From a checkpoint of a small masked image model: 24607 training examples.
Rows from block 13 of the encoder of a small masked image model, named by matrix and row number. Rows with one number within an expert belong to one neuron, the router's apart. Each number is 128 + 24 x the weight over its row's rms, rounded and kept within 0 to 255. All counts start at 0. After the name is the row's rms in percent of the matrix's.
Before each expert's rows are labels from the 100 images, of 14976, where the router gives the expert most weight on average: "strongest on" is what is common among them; "peak at" is the part of the image that holds the peak. Only what is clearly more common there than usual is listed. The data: retinal OCT scans (Kermany 2017).
# router: slot weights (encoder.blocks.13.mlp.router.weight, 16x256), inputs 172-255
# gate: expert gate (encoder.blocks.13.mlp.gate, 8x256x256), inputs 172-255
# up: expert up (encoder.blocks.13.mlp.up, 8x256x256), inputs 172-255
# down: expert down (encoder.blocks.13.mlp.down, 8x256x256, transposed), outputs 172-255

# expert 5
strongest on: finding: normal
peak at: centre; top centre
router.10 106 [131 130 117 111 125 109 141  89 128 134 100 111 109 123 134 192 110 129 138  99 120 123 145 126  91  97 142 133 165 149 137 126  96 107 119 117 150 121 142 105 165 156 137 131 141 129 161 131 139 137 119 179 113 126 124 138 122 165 126 171 144 118 135 149 185 137 146 129 160 161 138 129 118 142 168 142 142 166 145 177 149 144 110  92]
router.11 113 [127 120 117 109 119 115 123  84  95 128 113 105 100 126 139 190 108 111 132 100 107 110 124 119  90  98 139 114 165 134 126 120 104  73 121 107 146 132 140 134 168 158 144 135 150 132 161 136 139 139 120 174 116 134 116 128 134 137 123 168 147 109 118 149 156 134 137 133 157 162 148 116 118 135 159 126 138 166 153 174 116 147 104 124]
gate.0 108 [142 169 158 160 150 164 151 156 169 114 128 154 140 106 105 102 168  98 142 146 124 102 124 156 138 144  94  91 104 114 100 158 109 128 121  92  77 106 105 122 102 114 111 109 101 101 104 102  96  91 106 108 112 110  99  93 111 104 135 102 110 108 110 151 109  95 172 130 111 102 109 115 118  99 110 127 140 110  91 111 117 105 130 109]
up.0 095 [126 128 121 117 107 130 110  95 101  93 126 110 104 114 107 125 132  94 123 104  82  86 158 119 104 104 124 119 153 100 126 116 117  84 144  92 127 132 135 145 153 133 122 123 138 131 145 143 135 115 162 148 139 153 126 137 126 148 130 151 137 137 113 160 153 126 153 131 139 144 149 119 194 129 143 139 144 132 139 153  92 140 155 137]
down.0 042 [137  90 255 134 145 136 107 146 103 145 113 146 149 122 135 135 151 120 161 142 119 110 152 141 122 134 116 138 130 124 149 131 112 143 139 122 104 141  99 113 115 117 120 125 111 160 104 132 160 111 127 178 124 150 131  96 128 124 149 114 147 110 152 121 150 133 130  78 114 133 140 128 141 153 141 109 115 116 165  92 106 119 101 179]

# expert 1
strongest on: finding: diabetic macular edema
peak at: bottom left
router.2 094 [140 102 140 132 185 143 140 148 129 125 116 137 142 113 135 173 120 128 161 149 141 149 169 133  98 136 152 154 126 116 112 126 102 107 140 116 130 124 103  77 110 187 107 127 123 110 115  95 131 134  57 125 112 121 132 130 113 136  92 125 133 113 131 163 139 125 141 150 143 125 108 110  53 133 143 130 124 142 115 132 140 107 112 120]
router.3 091 [140  99 132 130 182 140 139 144 127 126 116 133 140 114 134 174 122 128 164 147 140 153 166 132  98 136 152 157 130 112 116 124 102 109 145 117 129 126 106  77 112 188 108 130 123 112 117 101 137 140  57 126 114 122 139 133 116 133  91 126 133 116 133 168 134 130 142 150 146 129 116 106  46 133 146 131 127 143 114 135 137 108 117 125]
gate.0 184 [118 142 131 131 155 131 183 153 164 157 120 141 147 128 108  78 145 146 125 154 151 120  85  89 153 154 117 171 107 131 126 121 150 185 127 164 124 117 122 104 101 115 111 132 124 115  99 105 115 142  99 101 125 108 150 126 124 131 137 102 122 127 110 121  96 138 140 117 108 117 111 140  88 130 111 120  82 123 110 103 148 116 115 119]
up.0 163 [131 121 133 131 146 128 176 150 164 150 119 139 150 130 101  92 143 140 124 155 159 110  86 120 148 149 107 153 107 127 130 128 140 190 126 170 129 122 118 101 102 108 123 123 120 121 103 115 117 142 108 103 122 107 157 122 118 137 162  99 118 123 115 123 121 138 117 121 104 111 109 154  92 123 106 122 107 122 113 105 168 119 118 116]
down.0 130 [142 163  55  99 150 128 176 142 122  99 138  95 186 147 114  96  64 112 121 138 111 137 126 124 134 100 124 148 120 125 107 140 180 154 113 130 151 122 145 111 109 126 143  83 155 114 149 103 100 116 129 113 117  87 107 160 134 101 109 156 110 121 105 110 128  84 147 186 122 123  98 134 135 101 140 103 120 144  92 110 170 144 127 134]

# expert 7
strongest on: finding: choroidal neovascularization
peak at: top right
router.14 102 [142 113 151 120 140 174  93 155 125 126 148 127 152 179 118  72 124 146 114 152 144 135 121 155 141 139 124 108  90  97 124 139 155 120 124 134 110 154 105 139 103 121 130 125 113 139 106 132 119 106 130  87 155 147 113 111 106  96 111 104 113 123 130 119  71 118 109 145 117 103 127 141 123 107 110 153 131  90 108 101 106 132 136 179]
router.15 100 [145 109 151 114 139 177 100 149 121 127 149 127 148 176 125  74 116 133 116 153 139 133 121 151 140 132 129 105  92  91 123 136 153 118 125 136 115 147 100 143 100 122 130 123 115 133 109 134 122 109 128  86 152 149 116 108 104  98 113 107 117 116 131 128  66 120 111 142 121 105 126 140 127 111 116 143 132 100 106 102 109 133 130 176]
gate.0 075 [146 152 159 144 142 148 105 153  77 111 105 151 148 125 139 128 180 203 139 158  64  92  79 101 133 147 112 114 103 110 107 151 112  94 158  95  74 107 102  99 108 118 114 126 123 109 103 101 109  96 122 106 106 114 117 106  98 123 114 102 111 170 129 117 112 119 129  76 101 104 114  99 119  96  94 126 112 115 100  95  95 108 132 102]
up.0 102 [110 132 104 117 107 138 169 111 155 155 147 111 121 147 115  55 118 115  87 120 148 123 132 151 143 118 115 143 146 130 143 151 154 159 111 176 133 145 142 144 146 100 153 146 143 138 139 145 135 142 157 143 160 150 170 149 149 149 163 133 140 106  96 138 156 151 158 118 132 141 138 157 152 157 137 125  66 124 151 136 139 145 127 139]
down.0 061 [118 119 255 157 110 123 131 145 144 166 183 133 115 146 133 111 139 151 119  87 151 137 133 105 147 122 141 138 151 133 116  95 111 132 136 124 123 105 131 105 123 148  98  87 127 105 113 110 167 128 128 142 147 131 107 116  99 111 166 118 134 107 135 121 131 118 156 137 134 122 135 132 145 110 129 126 127 149 101 115  95 145 121 117]

# expert 0
strongest on: finding: normal
peak at: bottom centre
router.0 100 [134 139 131 130 156 110 146 107 106 102 127 124 102  88 147 184 115 102 168 123 125 151 174 112  95 118 151 125 155 128 117 120 107  98 136 101 148 135 123 112 146 174 114 115 130 118 144 120 137 112  86 158 117 112 112 127 154 110  83 154 138 125 118 150 153 105 177 119 154 146 138  71  87 148 160 134 156 146 121 165 111 128 138 135]
router.1 095 [128 114 120 114 141 114 153 110 139 126  89 126 118 122 127 192 125 130 150 124 118 114 156 118  79 108 141 135 153 131 118 119  93 112 134 101 143 105 130  89 146 171 123 124 135 119 145 107 140 138 106 159  88 116 119 123 114 188 118 157 138 131 157 151 181 125 148 142 158 144 126 116 100 132 160 138 152 168 133 165 150 133 118  73]
gate.0 084 [148 178 157 160 145 151 135 154 128  94 132 153 134  94 117 106 166 124 143 148 113  97 116 113 131 149 130  66 110 110  94 124 112 123 107  82 110 103 114 124 109 115 106 104 105 111 106 103 108 100 104 109  94 107  98  92 101 104 127 119 107 137 145 127 121  97 138 127 115 104 117 102 135 105 114 139 116 105  91 110 127  94 146 115]
up.0 119 [141 126 152 135 165 145 137 163 140 153 123 157 161 124 134 117 119 137 140 166 167 120 101 128 160 161 136 143  96 141 116 142 120 131 109 142 112 114 109  96  91 118 113 119 117 108  98 101 108 119  76  98 104  87 124  95 120  86 123  97 107 119 140 102  86 123  96 119 103 102 100 124  56 114 102 112 118 104 107  98 149 107 101 115]
down.0 060 [143  85   0 165 114 139 150 118 149 154 140 148 123 107 114  98 116 130 155 142 103 101 123 133 133 152 135 146 103 130 106 121  93 150 145 145 138 155 119 126 133 111  82 131 150 136 179 149 131 151 120 142 114 100 112 102 137 132  93 138 144 106 130 128 108 137  76 146 117 120 116 102 115  95 120 152 149 113 114 109 148 124  98 109]

# expert 6
strongest on: finding: normal
peak at: top right
router.12 093 [133 133 122 109 119 103 144  91 137 128 103 116 111  98 112 176 118 147 137 109 143 159 173 154 125 105 147 104 156 130 131 135  98  96 108 113 129 108 138  87 162 132 131 116 136 121 160 126 125 139 133 170  91 110 115 127 113 149 135 162 137 135 126 151 164 127 134 107 151 149 130 121 137 142 156 151 176 153 147 164 145 134 128  85]
router.13 121 [119 112 122  99 109 123  83  84 109 119 146  99 102 121 137 179 101 102 128  98 109 143 153 137 110  98 131 102 145 116 133 106 112  60 112  98 125 146 136 163 163 143 133 124 155 127 156 146 128 141 130 163 144 143 103 139 125 110 184 157 136 108 122 129 111 125 118 129 149 157 156 142 132 131 154 123 148 148 153 158 117 146 113 153]
gate.0 101 [153 114 151 158 155 155 108 145 157 114 117 154 153 109 101 102 143  94 140 149 145 114 116 150 137 142  72  86 100 164  95 137 107 103  98  65 113  91 103 118 107 121 106  87  99  99 110 110 105  90 102 108 104 103 110  80 115 102 127 115 103 115  94 166 128  98 187 128 107 107 116 139 110 111 105 112 135  99 104 108 125 108 144  93]
up.0 142 [104 114  99 112  92 114 122  97 141 121 146  99 100 136 106 106 133  96 102  96  86 140 159 154 106  98 117 132 156 114 151 113 141 120 145 134 140 152 154 161 163 137 148 145 150 147 160 159 149 144 173 160 161 164 156 158 142 156 162 157 153 115 104 149 157 145 159 137 151 154 155 157 191 153 153 138 138 148 155 158 119 157 139 155]
down.0 044 [147 111 255 109 138 159  77 100 100 131 115 116 146 122 133 129 159 121 104 123 104 144 114 139 127 128 148 117 118 136 169 129 138 139 125  92 128 132 129 135 103 147 161 150 118 133 135 122 141 116 128 137 106 134 129 124 137 132 156 138 150 128 126 142 128 149 118 105 130 127 130 141 129 137 122 103 107 134 103 136  93 140 103 144]